config.toml
arch = "tdnn"
norm = "groupnorm"
kernel_size = 5
wave_channels = 64
init = "torch_default"
nesterov = false
batch_size = 64
lr_schedule = "wsd_sqrt"
final_lr_fraction = 0
Rows from block 3 of a small sound classifier, named by matrix and row number. Each number is 500 + 25 x the weight over its row's rms, rounded and kept within 0 to 999. All counts start at 0. Numbers have three digits each. After the name is the row's rms in percent of the matrix's.
After each channel's rows are labels from the 100 clips, of 14976, where the channel reaches its highest value: "loudest" is the band of the loudest frequency at the time of the peak. Only what is clearly more common there than usual is listed. The data: short read English sentences (LibriTTS-R).
# conv: pointwise conv (model.blocks.3.conv.weight, 320x320x1), inputs 0-106

conv.38 107:494465529467494522465472506478485477538537475496505472476536480501512507514520509466481520505487513502504513517506452519520450474505453537506458475501484477498504460493496498497510455538556517512516467500525507503528546524471446522474491502488497483484506482538513478478534472488498532485486512544520500501479519507522504
loudest: 250 to 500 Hz

conv.65 094:517482508471503561503503493478522515512507524489512447527489516449490503475497491497447458513480504440478496495508502473471504492506493474537470453479501504497500508498494473452503514461526502490460516494479504504508477505520500502504545487494482461515473482527557466531459492450506472467552541498456526504498508528520500
loudest: 2000 to 4000 Hz; 4000 to 8000 Hz

conv.229 096:513521539537510494504487529503515492517486480504485476516521555495486553507524517474529493521553493540475460491517500505508481453468486509535470500465485500514456519492485514516470517472470544515481511520473531508527532487495537513498533469490505502547484513477494482477459450484527484537509515456512539491542496520557511
loudest: 4000 to 8000 Hz

conv.151 146:488485478483482492478497498477524507497534495498504488478492516520534490500511508486493534491477480522525463537495535510483544467489466481586495473495484489507505485493476497528495480541499491507521539520491505515512470512534491510503509495467462470453543633488426460488463476425464481495597535440511509520511482547510476
loudest: 2000 to 4000 Hz; 4000 to 8000 Hz

conv.204 088:461494519528478490553541534492489475549480503491465467491578507526487516492494525484537495464518497501481511475531510516481471534527506535473495471466524519464546475514505458500467498462505522545482530484510540513487490513520555491490521544476502490488478519501440507514503502465568519486493470489446479479459490491520480
loudest: 4000 to 8000 Hz

conv.147 090:480511488476506476497501527518519533524459456498523463516498537506515475510489503491464501503512515537486507516468513476458496469523542500523532522525477520486490511525524488499454512485470501500494484527481492488514519496526511510504518501529499486505545469528620524544514550583510494460476450543529518502536536544509467
loudest: 4000 to 8000 Hz

conv.127 098:528524470501525451514518507495494525499484537493491532491528494496537546492496501497492496477485465536493485464500488532498478541506456534479501490506496507546531499473484485486517494494534536469497485548492523520539519485480478534461477525516477480495502479528487491520538474485531490475477535503481515520515502504497511
loudest: 4000 to 8000 Hz

conv.192 114:483477493504537531467502514506502498483532481481479488535550482489522451518511536531503489499535474464562490487505496495481477481439476500522493489456511467520535512502489547507497466493497472540483485553481490486517526531539480470527532551525485495500486561535478545517510492516524556497549493500498516464508484520445524
loudest: 4000 to 8000 Hz

conv.118 118:448516505508528533478496488497488507510524468507508516494525520453533484561538519517496541533491506539480489488513481499514526500492492510487493487480503518484490494496486484481491494537489479488547522494541504529541537526508484525501502492499449509513498475517476497523477492517492489530458483529451505452509494519545474
loudest: 4000 to 8000 Hz; 2000 to 4000 Hz

conv.40 082:537468459482496513484498459475494507501508478460508440469453464467489484531529475508507508539493431494505535516484480482499509530467499503551462428513517469488491493484479518491485517501494477490520533506535540486474450509494520493492470476488520488537494530498493475505514468478523461541526543493500498518518547514517514
loudest: 2000 to 4000 Hz; 4000 to 8000 Hz

conv.34 092:487523491491507487489493463551491528471519480525538507500476515445530485514514497537501558473487515548506487496530548540471486493480524486483480521480485493531495491504515449510485518514499517494501495443527504465512521571514511551495502516486514511531495505529478484579519460443524507556492474495521527484503506507525532
loudest: 4000 to 8000 Hz; 2000 to 4000 Hz

conv.213 101:455518493546499476512476470535468481483519484487495488472509506495479534477496514516485499543496526523489496532492548475491493551493488522499506487462492508565538482496513504507477513496451490492499501479520475539515522522507493525515429555501476493520545460514453512552540567467531469497482537504512485468466525546522506
loudest: 250 to 500 Hz

conv.120 078:519513480527503526516527485543522521519456522499513485506500514512551473496568491452474511516492529529510494458509509487493477515523490533513474522506561501526537502460491524522529508496541542513519493497473497523489482498528502500491480545492495482515479454485511524502503517461539461530500484480496479487452488505498490
loudest: 250 to 500 Hz; 500 to 1000 Hz

conv.64 099:485508497500518540500511442539477496479468486491500452503507494489470469512471491479504443499456514480518524517499494515493504533471498510592484425479511496553485536517521528492501553470516505509491469531499503483499484464490478513512506531458475504503479483513478521517512493562498510469539482483522510474501514494495505
loudest: 4000 to 8000 Hz; 2000 to 4000 Hz

conv.148 097:544463487571502462515522504534461498475461451499527517513488578519540493509519517514524495499485476547491509508495562487503518468490505515523497506538501476481489552506501497538527447471505512504484508523495501518562502493521519498500514485489484458518534481499502498526490521452512496544441489457445516484523526518507498
loudest: 4000 to 8000 Hz; 2000 to 4000 Hz

conv.24 089:475473501466480481499516464449512488480463467496491463490520522475523443517459492494439512483480519496510455470491483520483493526496451475501475481469512513494485510477484514483513521468470502525470523503493480476510507500487471456501493482522545505521494497528510508535455520485512511453489495541485537514544474490534543
loudest: 4000 to 8000 Hz; 2000 to 4000 Hz

conv.59 108:476493504510518534504494502510490471482508507497463469446510500501424496476519528512499483500542458435483463519481463484464471530500513472488467491503487471479474495484475518516473465519462501476472474536503501473526480501485488493488475471553489556502512501519585526475540493566477514537467502517508486499574530515475507
loudest: 250 to 500 Hz

conv.176 090:517528511475488460488505541516499488491486471519522452476544498488513499493470438509544467501505490494525520468517533507509464541473489550518509500486480501460458526491493509513486521495472489501499533550505504425479497519471512502498502481505511503501520511534474478480463553496536524484484514531475465534488499474510505
loudest: 4000 to 8000 Hz

conv.314 092:457503502519524515483495470525511502483522546504503490527527520520495469510472497550530504458508491486490530498525530530514493511465526471492480519536456502514506475527507555487484542510553475504494491528490488484497496498529489531481481554515520528533521489539529486469541537529549483536538516507523517479503493519534507
loudest: 4000 to 8000 Hz; 2000 to 4000 Hz

conv.85 092:513490455489533501477501492510517510532483505478543484498526496536544498485529535519435495499478503504517533509526478537492479528500481574496480490508483464457473543485483551540441461497484477527489519525496519486493495478513512496504524535524475495524507479509431525473536476486512496504533481468497498450481499525546445
loudest: 4000 to 8000 Hz

conv.223 103:503470555499491495527497484458522508519484497488496530492526479489488499467500510471477475510478475495505510485471486513485478521476483538497506521482463468468549481509510529481500504504510533482514535536572520509462489540508477504547504448505448491513495503525422481483492477504497521483519505502531488544480470458547532
loudest: 4000 to 8000 Hz

conv.35 114:504452481465519489483531500468489495490483495542526522528454529478553477526499465491467459519501504526489486536467459517501461522486485490524496458490495499531539436491459505527484501525517518468546498525492478511482496515485497502533468491522475557458527489482502497491514495524512498533468481503503520502508502502539496
loudest: 250 to 500 Hz

conv.249 123:486499530465477452489480552517483517464517500480514498503477497483532465460444492472491486510490503472514528515500435497537503508506472471540501476491477475499491498512476517533465508526482493491491501480521489499495496510494493504474513513466505483511475575497488503501478538640510472479596518610517492506480471511473450
loudest: 2000 to 4000 Hz; 4000 to 8000 Hz

conv.12 105:517512508515499453470501520501541507455514534551528494528468509514524519499513466472472514487506516494491468450549511522489523527518507525493529491466525498493525522445530494477502518435501510538480518470486533493526514462504519462479504493533485562483499509521471480512477486513495510492497508516534517498501489535493488
loudest: 250 to 500 Hz; 500 to 1000 Hz

conv.26 115:559536478500523504486467470512475513484525511480481440476484497470450491514506455488507507480474502456530504510493435448475520542517538498546518454486506528522521510491531491508485521522499479471501499528513490511527503508499484514452485527519498510514532500521474514502528521486483481525497454465482558450616508547520496
loudest: 4000 to 8000 Hz; 2000 to 4000 Hz

conv.155 100:471513502549524531495495482505514535495487488491505461511483504498472494471506483526449491522468501542456474486496508498473495500510515499501495480476497555512526492540519526490510494515483511495553470505471531482491526510503504454490522533472499472480482526532525506518546519498504520497514471429513531514541501505503509
loudest: 4000 to 8000 Hz

conv.317 076:517527480523492507481527558455508539467486473528524511486532481529466468488493511476475506501520499540485448519492495543481485531494472482499502499486493490542482502463476492521517481450502510486474487531562500502511489513519467497457492496467465465558543489499491508492517456463527508473513505499481544517566486494541523
loudest: 4000 to 8000 Hz

conv.0 094:518501499545502530515481499524479527531499456511499479488503511519482512454522528496516483543513481516465473519528482457497475523507494502494488484452443511508550520460499508481500485537555528498463514482479480494533438519489507490458472472478485485465468526526471476517510495440478504499519494501510549502469487524520506
loudest: 250 to 500 Hz

conv.5 095:475511489536509481503526500522516487516428499500510482486536481517513495536481470517511506503499535479468499497502489476466543484480525511522497435493518505505559565496544484510518491442514491501470531484451468482493485490509519527548492488482459545508503534521539485532458546469548456490531483464505539482540494475527488
loudest: 250 to 500 Hz

conv.52 090:512487517501460522444483494461514508529460503479527461524533480490438512481462513487534518534530508473481499514513529512505513460499520507499445506474490475528521510479502510496510516514501491487518458485513514497521492487505437471494498539529514475552471539494507455529495490501531529479503519526491444493477520493466503
loudest: 4000 to 8000 Hz

conv.27 113:478528458500471491515502519470464519512489481490494525509546470526489534457500448486523494518541506533510519502489510498560456550500550471537490486513547523477458475463481476491499491498499516495496486480520488509483499516492466515465504484496486492485532540501525472499463563510519518488490516498488477486505489480476501
loudest: 250 to 500 Hz

conv.39 088:503453498491503504492531494497510497487521551425498530515498483471505484522504529485472502484490521480466500465532494552482526506505496474490553488471503496511493462499520455487519508522464497515528473525469485496532525489474479534502477479459510509520539492501483533448491528488524475518486519519550482490454507506551541
loudest: 250 to 500 Hz

conv.62 104:465501517462531496530497550458499498507506545462500543477526499460514485535485508489514548544497517478469505475534503547486519485503499475490501459504502494481521438525512501531496466496465505459523461506485505484513477491526501461490472540489479523499493489499479505512521482497483510499484514492472489528475518501502530
loudest: 4000 to 8000 Hz

conv.130 123:505498494490465535499499491522509497478536534526480483481445519468530525520512498485550546524493595520498509477499562547506516513470507515567502460487494453468513484510535502494485538495515478518484524503486516480493480484507499496489558484484506529508490476481518478484469497556485563511399467537500509446517473460466510
loudest: 4000 to 8000 Hz; 2000 to 4000 Hz

conv.282 083:464445455473526584457439522510496483489496498464504476487500473466500509492512479485467485476498510525502430508514530479520527481517497497514456512524487503553490491501508514467463561510524503464450502490477532504494488492500526465505490482499522493530512415507480518485490485534513541499483506547469509521482487475500496
loudest: 4000 to 8000 Hz; 2000 to 4000 Hz

conv.224 088:486466475510481496492461510485503473537521492442506482510485447517492495483455527546446487464484523530498474481507578500486472473505501505621475464503525497498510520498516511474498558468525494492441506519432507491497505478506488473476478519499504521495497491477516499490477503471507431519480506537518519508482466511479506
loudest: 2000 to 4000 Hz; 4000 to 8000 Hz

conv.262 101:523526482519485579523518506522471576469521494489474485534508576493537491513550551497508521535526528581431455508478508520528503514527484509578499499491513501510511516467476500466512536496533516478511495484481449501494491479519500498526519488487463542517490471504526473450510461510454506513436444512475498482559491495512510
loudest: 2000 to 4000 Hz; 4000 to 8000 Hz

conv.140 101:525490517495498446480464471554525564475514463466458491493494536517563420479504492507516499511500510519506493508546515518505507509514523489574470532500504478480533518473517466475462474507541477474485495508489504490478529502513503532499499520490497482483504497517553487543493537444459509498526497463489470543488497553524529
loudest: 2000 to 4000 Hz; 4000 to 8000 Hz

conv.294 113:460494491490478549496473486477496494496512518500492508472471495497478467498455466437446499486509504479531478449476485512497510503492520514545499536492510497484506508477508459502503533451512470505504514504496509494472467501546502488525515481493465553505514565481551486559509473436452508484558553511465536476456478539528569
loudest: 2000 to 4000 Hz; 4000 to 8000 Hz

conv.57 090:458473506513512476547492523526467502486520506462496519520580537526458505494490505507478486484520518480517479509545501520466536491467522512482494489512506492492520530465485481457503529486522523517538490460470485445509489475511487519488506488528479461501519516495515511526541480514534505503509475507527459463522515485510474
loudest: 4000 to 8000 Hz

conv.307 089:481473501495498529495502505482507438483499507463482488543514473500535506492470513517493486488544498537490517517505524526516524515465487472541470494530528483492485485518473499533523564519477476511499502501485476480530504503499487502514503485512540485484518444496549500512510510507503460493509498509504526466555524541519466
loudest: 4000 to 8000 Hz; 2000 to 4000 Hz

conv.254 071:523516508504479520553470511520520481487500500483507550448511523522518496462503514470498512507494488506511492475460487468542522473479528527502501494503481497505500477514549520488507477550510547497473499499520475523527554517504442489483527503482509483472491487515486527499494510498534529468499488498523466572504487498534510
loudest: 4000 to 8000 Hz

conv.241 089:482555478539454496481539461508479487483501517472528522472492470500510499481493494489505522531478510470503522496516456499509487507535483472495510497529560476490487507469481477503506475491460500531498494500504497475519542492554454492496513536475458474483494481494519496500501476560499538468468479510492479509492492538504495
loudest: 500 to 1000 Hz

conv.247 109:476492537471461492537501495497491465489499498520504489503509488459480531478513518489501493518489501488511511481488543490469547456489506538517494515478453527492478515512483459498506519513486511490497497536567537577520483554488482509501536509496499497491464514508442472476485509495502453512467505508507478511490502523455490
loudest: 4000 to 8000 Hz; 2000 to 4000 Hz

conv.301 092:458487495494504506477475477527496465521520542531491494496502488508448495559462488514509470488518472493503473474518482535470546486496488468547544483462466494481486470443520483500513509532520485499497535512527516521515479587495511512509468512498462464441465557496538489497506484501500563475481478519501510484505528511449513
loudest: 4000 to 8000 Hz

conv.23 097:469519483493501487445476539560523469486518491510487500516495473471481449449513522525474534469477517464501505531441462493489480489548470500496511476432494479494460516530486495499514498503487473492463457488497496532476483525506480509487480500547454537506507499513535519495507520486489501488520504512526475488530496529507512
loudest: 250 to 500 Hz

conv.251 116:512516492477529507490512515459550522533481510496502507489511506535517480498495489515508490472477481468482466494454507499458506501565521512502507502496495498475529503492493492456514495502473480480491489487517477495515464488510509533505470465491504509511472519476514505548476479451545559505524503491512494482487483442521512
loudest: 500 to 1000 Hz

conv.199 108:498514490495536473531487477476505516518523488515479511505551496532513481525525488516508505533488500525491488518494491523493522462475489488519494520491481486511514531512514504488495491471510480504485485568486522506503471516462475522479483477514494480429510455524415476466504493509472459475520532469458502507473487499476487
loudest: 4000 to 8000 Hz

conv.310 074:477522519522506504549493497501504502515532474499491507495551523468501499441497539466489496490511517496460489494464467470479532521519497459537452482530496518502489534524500474517500512491537492549443499538505509499441474503458530551487519497510484501471487487472428526511550504489521466534535509510529536551488517522507476
loudest: 4000 to 8000 Hz

conv.278 079:516526533482501497524470486504489511471494516470520510487526474519519481498478443467521460464489479516529494485516492491492520508505506517544533495475533544476441561490506537491531491521453532493455464499475548511513480516485526485515484507436512485511477501477498474510511518524522539515470502528520536506474464542516496
loudest: 4000 to 8000 Hz

conv.212 104:486495492489492461511514531518527495525510466535500521523487490515506510458460505516524467499536520541555483523544507499499459530503500502507474482486491478477526498536526482493480521463456515520439496492479502488470489507506543473502511495517544530496526499546450506525502519469546493538493481500492487476468478443532484
loudest: 250 to 500 Hz

conv.97 108:471487521510488488517504508525491531514501506517489492547516519491495477495531532476465520510550521509486494516453535496483442560534487526511479516468458470541524479462525523499497498488495522516515553530558556502474515525517442495513500532493541533531526491497452525479515489493536486464521510513499493467519526436510518
loudest: 4000 to 8000 Hz

conv.298 096:539528508498485531500539491522498489503500507528487508512503502446483471515466487551527505553526485493528478496500465446539528496568480494479456486540541506497482542527530482496468506456499478520469532519498505482470456504456453486485519496511549541522525531522534493472515505545513480460504460494499482513464532531504466
loudest: 250 to 500 Hz

conv.166 135:525527466485538466482493529531488497510523497497491496508485464467506507526505470521534477449508546452474523541465550539506543508474477511532476494509503472531508463516528541536513508493492463490468493484546487502463478494470518520492486498515465533519530453484458522476492552580508518502394479498507486495508499488451460
loudest: 250 to 500 Hz; 500 to 1000 Hz

conv.275 093:498466480482495519496502491499520479506480503495473484493508497451506449486520491519500467494495488492502456482501530489517431456532479507538498507483506510544576491496472519521469510477506486516478523474556508519482472474538468489510527548473514505520473494522465529494517506506500514508465531534517509463475511494557516
loudest: 2000 to 4000 Hz

conv.306 096:489523495469479474512519506551517558505524535519494509478530519550489452498475527487483487503528473510516515518492505528466490492477507515535496527499471510515503470520477536494521531541429467501488502542539544511505479488515510519492490478479491468514513508519441539496511460497541490498493470512483492504527483479507521
loudest: 4000 to 8000 Hz

conv.255 089:461530518494515495533470454488513502491499501469507516495512465492520514508493495485493489539493540508508488526511494520490477513503503558499493484484483498488519517481462500509511503481547524495511520506508499451483499523540472500506465476498470559452520532510486503489520507462510480511492527513516510465493522518540505
loudest: 4000 to 8000 Hz

conv.19 090:523538514498459503518501525532515542531496483485495464510515549483513472456496497506483495484496466520527490443511475491526485540462491555541441495478477498508485538490544481460509533490505473501519479489499489508530466494489537490498463541488492501484467492526494484537513517479493483513499532534487501514489535510539500
loudest: 4000 to 8000 Hz; 2000 to 4000 Hz

conv.41 097:470494494506486484557472516499500506511500493471487479485506540510495530499487485531512533513524492509471484502528450515511460460508480477537501487495546532520477473498510458507480465457526514530554486503514535484465476485553543512520511502486522485520466509481495474538463504473503508483511509507507507519527467491493515
loudest: 2000 to 4000 Hz; 4000 to 8000 Hz

conv.46 120:498484459510453516507541506538520540487520505525485452477490487472495545498515489499493475501503492510488475488503537509489454544499528490487497492507523516473466489495525492544498477451533496529494499524461565527490495510484564515524457546460480497493490504487499506488449539495503510488488489486502495462480504502440514
loudest: 250 to 500 Hz; 500 to 1000 Hz

conv.274 085:471519490502484504471493506454515497490551519504517493495463561474512533422436534485503528480503433508500484505486552520521554486473501498527536510489488503525498515484538483493471561520514510480494493498483476485495495496552524478521465466510507510499498521490546431495466480418486509474449507531443486490471509434530557
loudest: 4000 to 8000 Hz; 2000 to 4000 Hz

conv.13 094:510478497462499504479507544518526490461511482500501501487548492511477448499467492515500483478514515496485542534528517500452498541500473530603487481491489499490467522480496494483507518506499497515487492508518476516502499486469542490553481497504505536546501484537499502540492486499515476495529502537484538491546500509472515
loudest: 4000 to 8000 Hz; 2000 to 4000 Hz

conv.22 104:483520492508518496509436468516522533496484509519470457534497463484508494542497477486468485460497524528473477496495480512482476492531499467549531495454502493488462506499538475482511506508506499491468470522489528478511525486476543519460475522503491519492522502474501491537498476515527512501546495450490504487509536481503507
loudest: 250 to 500 Hz

conv.92 127:477489519516482528473489467484490515513473476480469470500533530490546495460496508494497504504503481544518494516498542543483490501459529472482512510500510468511480485504500478522494518463494501503447480490496492502479512550523528475500463502487560473492512554499567541499495489503506583523432480485492529503504519447492469
loudest: 2000 to 4000 Hz; 4000 to 8000 Hz

conv.261 129:477517468526477500468474551490521466497503528513508451515485493476519550487519491512475507486482480505570508479471515507483462497519481470479495477514572483504496539534487524468474493457497516521506519477469475519491475496504514494491529482469497458475483495534477499465488527449497474488465502487456532506509499493501483
loudest: 250 to 500 Hz; 500 to 1000 Hz

conv.233 094:488521434491483463490497514481477517509480508452510537474467579491474514473529517484470507504461498486526504475542520497508546523514515479560504481517455518492516494476524492494494501500502500536516467498476540501482516541513463529492493471445484448487466482497524513505473502456493495507480461500525521536496491487502454
loudest: 2000 to 4000 Hz; 4000 to 8000 Hz

conv.3 083:491531516547501494519519514512500479482514492522505499493531525509492534526519512512474502452474505511458492510541484536474518495527462482483463470504455506456537492488476480502513508499458515497499484499492483483543520518501518476474468504479519488516497515512528532493504506533543501532517482553531488475531526478524500
loudest: 4000 to 8000 Hz; 2000 to 4000 Hz

conv.15 153:480492479487495521508514488485510537485500483500517469525498529495481512472498525483506529516505522458468489490509487539508538494500507525498517479509523496497505500498480470499485570477504516488517545506457509494512491541483550501489536478540527488554450450518545506508470516503482454518578487559494483511500509453447574
loudest: 4000 to 8000 Hz

conv.253 094:503478473480539450480484503476534515519501458496498482516491460513493464424465539502491465493473480461455462509541450492558489513498483484491488500515508501499489518503514524491537441508497524495492491523499485489510493480454490476490500521491474519528512459468558539539513457497513489548512487515504479450512502578505476
loudest: 250 to 500 Hz

conv.43 094:468531481490464486488469553488520528539516514495498477464520517508479465466457487524522529505502506473483492490532473524467463512519470517515501480482545471519508542519505484496514516481487505482499542480488493486464501506508560515488512503516519525502521486495517532499501527491487523493505529478523488494469511506496554
loudest: 250 to 500 Hz; 500 to 1000 Hz

conv.308 100:490492476490492530462510483497478491503536541468501541515494497482550475471518472453522513501490492472506445522462466488534471515517475514480545517465488482502484546505482458499482452497527523486475485481473485503456503536543545506481509525475479532488468510541525482504528487492499496490489518542518471506493497554519485
loudest: 250 to 500 Hz; 500 to 1000 Hz

conv.95 126:471510448540499462575500521510510492556526523528523517531525484452529516536488516494504530542528481524534476521494509499462454550449471546502477495468501529468502450468455494456486498467534532499506525528499546548511501488515447493505514488497495504507524494509509538514467521492520545505479506558492512461481489448531480
loudest: 2000 to 4000 Hz; 4000 to 8000 Hz

conv.74 088:527509482501474485484499511479520528486525502513488487504489502453497498490500482462451515509445496527466481496481508483503494503506509520535492469474466515472493495471498512468499496481551482484462499499478494461453478490504484493515480488484464482531482542485518528451489501539534534538494477524460577505543500531530529
loudest: 2000 to 4000 Hz; 4000 to 8000 Hz

conv.6 110:462491532489466536501507504492501544516525500491513474514492477512527514505557491513530451542510481529459501545453468457486493530522524540482488469482480482505475497516504508502497512473488482480503539505522484511487501521494499567498483479445520464485557548466497490490474507487488485504531489508521524497562517520478488
loudest: 250 to 500 Hz; 500 to 1000 Hz

conv.181 106:485505491489485511534514499474492481504490441523509538489500493476511502530523510521500496495520471505492539500517497529531466505470487496508501505463565484488550509541502488470513514525473511514466526519491512477489481475486492468511527503488501516533524534466555485524517486540512548513510505568482509465502492500483489
loudest: 4000 to 8000 Hz

conv.45 111:515545479496482544513513471524524532495496516507451477519452479509503476489513487479523515470510484529477510475491546528495466554511511526527485467503480483522479495503490493490480540576500455513505500460493461491476501458482484490462480496523461552496448492482475529449502437514471550488473488580478516479534461507470498
loudest: 2000 to 4000 Hz; 4000 to 8000 Hz

conv.132 095:459480525510522542486496500479493455490495505485512460529489534457510443549505485518479474498470498508484509504479491445540498527542491494498509537536538475516508462479509454465487493511531523476521531524516535486523506544542553566534498468481473543510493482497460519506513494470469504476478494474493497510468515505502435
loudest: 4000 to 8000 Hz

conv.55 092:554487487499492559486496511500487499472473496485487495502449499480527514471463532504509473472485516520524486465469548479446511434470490505521469483526488500476469477512497472508479517494507495493501527525519497504506557518495501517515534547541500519497540504461478478459525477430525483539415472441492526510480518541475504
loudest: 2000 to 4000 Hz; 4000 to 8000 Hz

conv.9 082:467504514521486500488520503494487496510487461504478496473437517529532489515477480487502513503479473478464468456502469481499491552498495516497490502450520487504499495487471508475483501460517524510512477490456446469490515488525512476476502468512539500473495481489500477464532485484495507489473519518476496511473515507514515
loudest: 250 to 500 Hz

conv.20 111:499506527486460458517503498504516520497555507539486452510490539515505524457481524478532509515456503511491503431491510506484496438494520510499507475530486496493525476499506471496518501569516508533522499502494501511466552479487496517545508470492520461510455498511569485535462490472477552509476508493473552483566543517482488
loudest: 2000 to 4000 Hz; 4000 to 8000 Hz

conv.225 090:496495512460502513491511524474510475505531504512478444504487490513515515478485502540538535511482494508473537448509548508511521468482445492502541522460482512481488475489504494505481478522493487541489501488514526485490463515481562496516495467501460435468448492524535483484467552469454494469558492499479475515479481489500518
loudest: 4000 to 8000 Hz

conv.2 100:527482504508528506567491449459489506503522485488503556480498478547478556448478489497510490508496470509465470515487471457524497523500509536537509521490455514531527490508502510513485492530509466500489506523520548493524484475533501468513530484502514519486544502454489487443503497484496493506514468531507530503518499489486497
loudest: 4000 to 8000 Hz