A small sound classifier, trained from scratch.
Training: muon at rate 0.0017, 7600 steps, batches of 64, held-out accuracy 96%.
Rows from block 9 of a small sound classifier, named by matrix and row number. Each number is 500 + 40 x the weight over its row's rms, rounded and kept within 0 to 999. All counts start at 0. Numbers have three digits each.
After each channel's rows are labels from the 100 clips, of 14976, where the channel reaches its highest value: "top examples" is what is common among them; "loudest" is the band of the loudest frequency at the time of the peak. Only what is clearly more common there than usual is listed. The data: short read English sentences (LibriTTS-R). In brackets: how many of the 100, against the usual share in percent.
# conv: pointwise conv (model.blocks.9.conv.weight, 320x320x1), inputs 0-159

conv.291:474470467534542451493480463468479495527486458458488470470515451537450515472480503472515452467489528478514502533588525516494472473551518476472490547506576464459486553476518512548521471507441485505502589578545462479463551496478499449513510440490509416442475518513478490533506507503520508521457492457480498514507503520504435436536503551474546474486554429444489461495489613510496322509484502542509523509549506588510482612460475478494520495492507511521491430598485486498486516401524528
top examples: voice: male (81 vs 46.1)
loudest: 250 to 500 Hz (32 vs 11.9)

conv.48:562519439437451515468529510484363465530412487535513554490539487530506422498459497563580438427542496482512550508511478534506505557636521479545498549500448546543550524545482445521469448510515499506511476481535531496509468498511511555426522450467514533529531507542476517521519525446513505477508551501510428541452500495510481579513518509510473532463548562510538458545549463500462526493503536461503496536500495417532527539513528569510502564499511516650440493559574542484545395565449487
top examples: voice: female (93 vs 53.9)
loudest: 4000 to 8000 Hz (33 vs 4.7)

conv.32:571478538446494497577539521477528549473484507515463368438481527404469476510532508540492474538558516466564505546549524518512426467533479520460487514530543521493535501548511509491530523525492536564509475500533455429474472491494454478561526478486553512404393489482546478477469476514536508446446519534505492458477488506492512412460493506552501454504499491563518464487523477592547626547464545520496515535517512564564484429551545473506495535504428490633552554415432512514553501601499482
top examples: voice: male (74 vs 46.1)
loudest: 250 to 500 Hz (30 vs 11.9)

conv.181:527520533444523443551519539507444514521481425512545514423515538543357470451611463437480493540474503546403514556465527435502468486465491538430493519599503509490442530547481450496474534470453452484437455538452471539457494446534546507538525454486495489449487468511456494525457527501520538512445490538490490479501467532490510524490564436529528479425497526429511547497538421523515355404535527447543398487514446514579515466552488483555473492520486517488475521505489456486542549467471488
top examples: voice: male (83 vs 46.1)
loudest: 250 to 500 Hz (30 vs 11.9)

conv.178:602495523570512557540572525586547575543568546570476479495468509488542533517517511504451463501468461434632513514420501471517530501523499522430500506503396511472495527502492500549475501557475516455507564517500424560470501550535444511486506542540479620429507469516489456523481469519527563500497462538438515496473499471404536419501505505539510559508523479584495467522543487504501435573496488537518568482509472564449482513532488542502529485551436528411514524519495558428529469465529517
top examples: voice: female (81 vs 53.9)
loudest: 4000 to 8000 Hz (41 vs 4.7)

conv.131:585550556408557509534488551516517539651517500519581421478543527418454438527502501521524481524540468504480467538531563461486495513509585497505514543530544504513529486479507419485535517543544557561509471523471572527546533512501465513461482521502490448499445513509489459485474477462519438522414539523502435513479491471525504542473506494508473523477552486502445429592583430506528541488514502448476487508526538497520535462555505466473456464474503504600448504497487494545473404536456497
top examples: voice: female (92 vs 53.9)
loudest: 4000 to 8000 Hz (41 vs 4.7)

conv.313:543524454580427574448495508553495513488469489361558533517566508496519556472479500461496488510445495549573499537479493476565533530545505479551533558597387530501456448466536469500488479523535490513523543587351598446471467503507450510558508517534472504432418533496502533482500521541499476549483515521551539530528526523449544520496527490491501516525526545505573493564521530492472491550508535543518542547515513538513510472490489541371522497521593536525519546555590493520497423482464500
top examples: voice: female (90 vs 53.9)
loudest: 4000 to 8000 Hz (28 vs 4.7)

conv.83:507518547390525522477518530461475528446461524477443453462532483470528516506498485504598453472506568495490531546498504462489518486570490473463474551503392548500531513477529433535562497517513486472499472507541515597505456437544539557459507456520488607504509482512465439502505535525597561485438488525450502534472500467432528512460447443499585507554565499544584533454551491492512546506524499520542491540536555546477550503518415559488499525463517530546491469518574464468523451525446494
top examples: voice: female (93 vs 53.9)
loudest: 4000 to 8000 Hz (38 vs 4.7)

conv.70:498537498506588448493484495421558536546465538519571446515401506563480512473562515496556551507529523509518510504410499505450511528560520470480457501520426547581480430485552505487519549492504540481506543463586611520556416507518522532444484443505530549442511473494516445535530486534483494582478514438436528509490463484476503502515485465473511481500513514481552489555470497470495503526549503494498575444483524558474519495462472482521459515519542502645478492486481511521354411485447533
top examples: voice: female (85 vs 53.9)
loudest: 4000 to 8000 Hz (41 vs 4.7); 2000 to 4000 Hz (33 vs 2.2)

conv.175:543496480539473565509478498492450434485442508481460501453515501587455484488583500446531590514503501400539519499550535573438448500538543516484511494565473462531510421501448501505470468498476489527518401523498553464530514485544512467515531525523510440541481522456558505494523482512453544479500485584582531483585464574500525536499547552544529530467540490450570562503432482487492465464521503578574472529476459535522495450487481511492537510492478535500477526512453531592521545417517461
top examples: voice: male (81 vs 46.1)
loudest: 250 to 500 Hz (31 vs 11.9)

conv.245:488533421544515431489471506519530513445525464597559352386580490457518506519496524502449555528534453441511496477458510556474529512488531465489471493478414480509478405455477488475496478482475543502506454449556537551460505488510575515534472482530491515528500536532479440561481498473426422536440481566515473536550526514567483530495549484522548419485509427555514512414548510447478519536478457508491526434450507469460506490507502533526520507515540470550542492491549522450577464487431553
top examples: voice: female (84 vs 53.9)
loudest: 4000 to 8000 Hz (42 vs 4.7)

conv.239:525505451545495588457544517477604512510514503493475635611493428479592494527434471474495458465490522484532439440519498471535491445480502453563501611446472546485490525494531506543483554522495502532553470505459506595496531455438486498537501504456488520525481449466510468483481501518483439470460473516489464538542485515498505478490431487504473513507445412606516456522545449474491543538574513499430579407502459541452485463480463535484534469541547485531546524484518529452476503484431475
top examples: voice: female (82 vs 53.9)
loudest: 4000 to 8000 Hz (47 vs 4.7); 2000 to 4000 Hz (25 vs 2.2)

conv.159:462497458583561476463500514473604480598490500559446462509544470436570490458496510523389424473498520524457444508472482478480515437463514476513434534472473547477491532529445480493434488505459512477535475504536419536521503512497514548557476569521539590563502542488466463554477490463512505464471477435487435454516462534533456488479468496462466542546478487534479467538470486480499419485549447561434601469483513452475457452525473529571498516487548495544553551527524479550504520522470484
top examples: voice: female (82 vs 53.9)
loudest: 4000 to 8000 Hz (27 vs 4.7)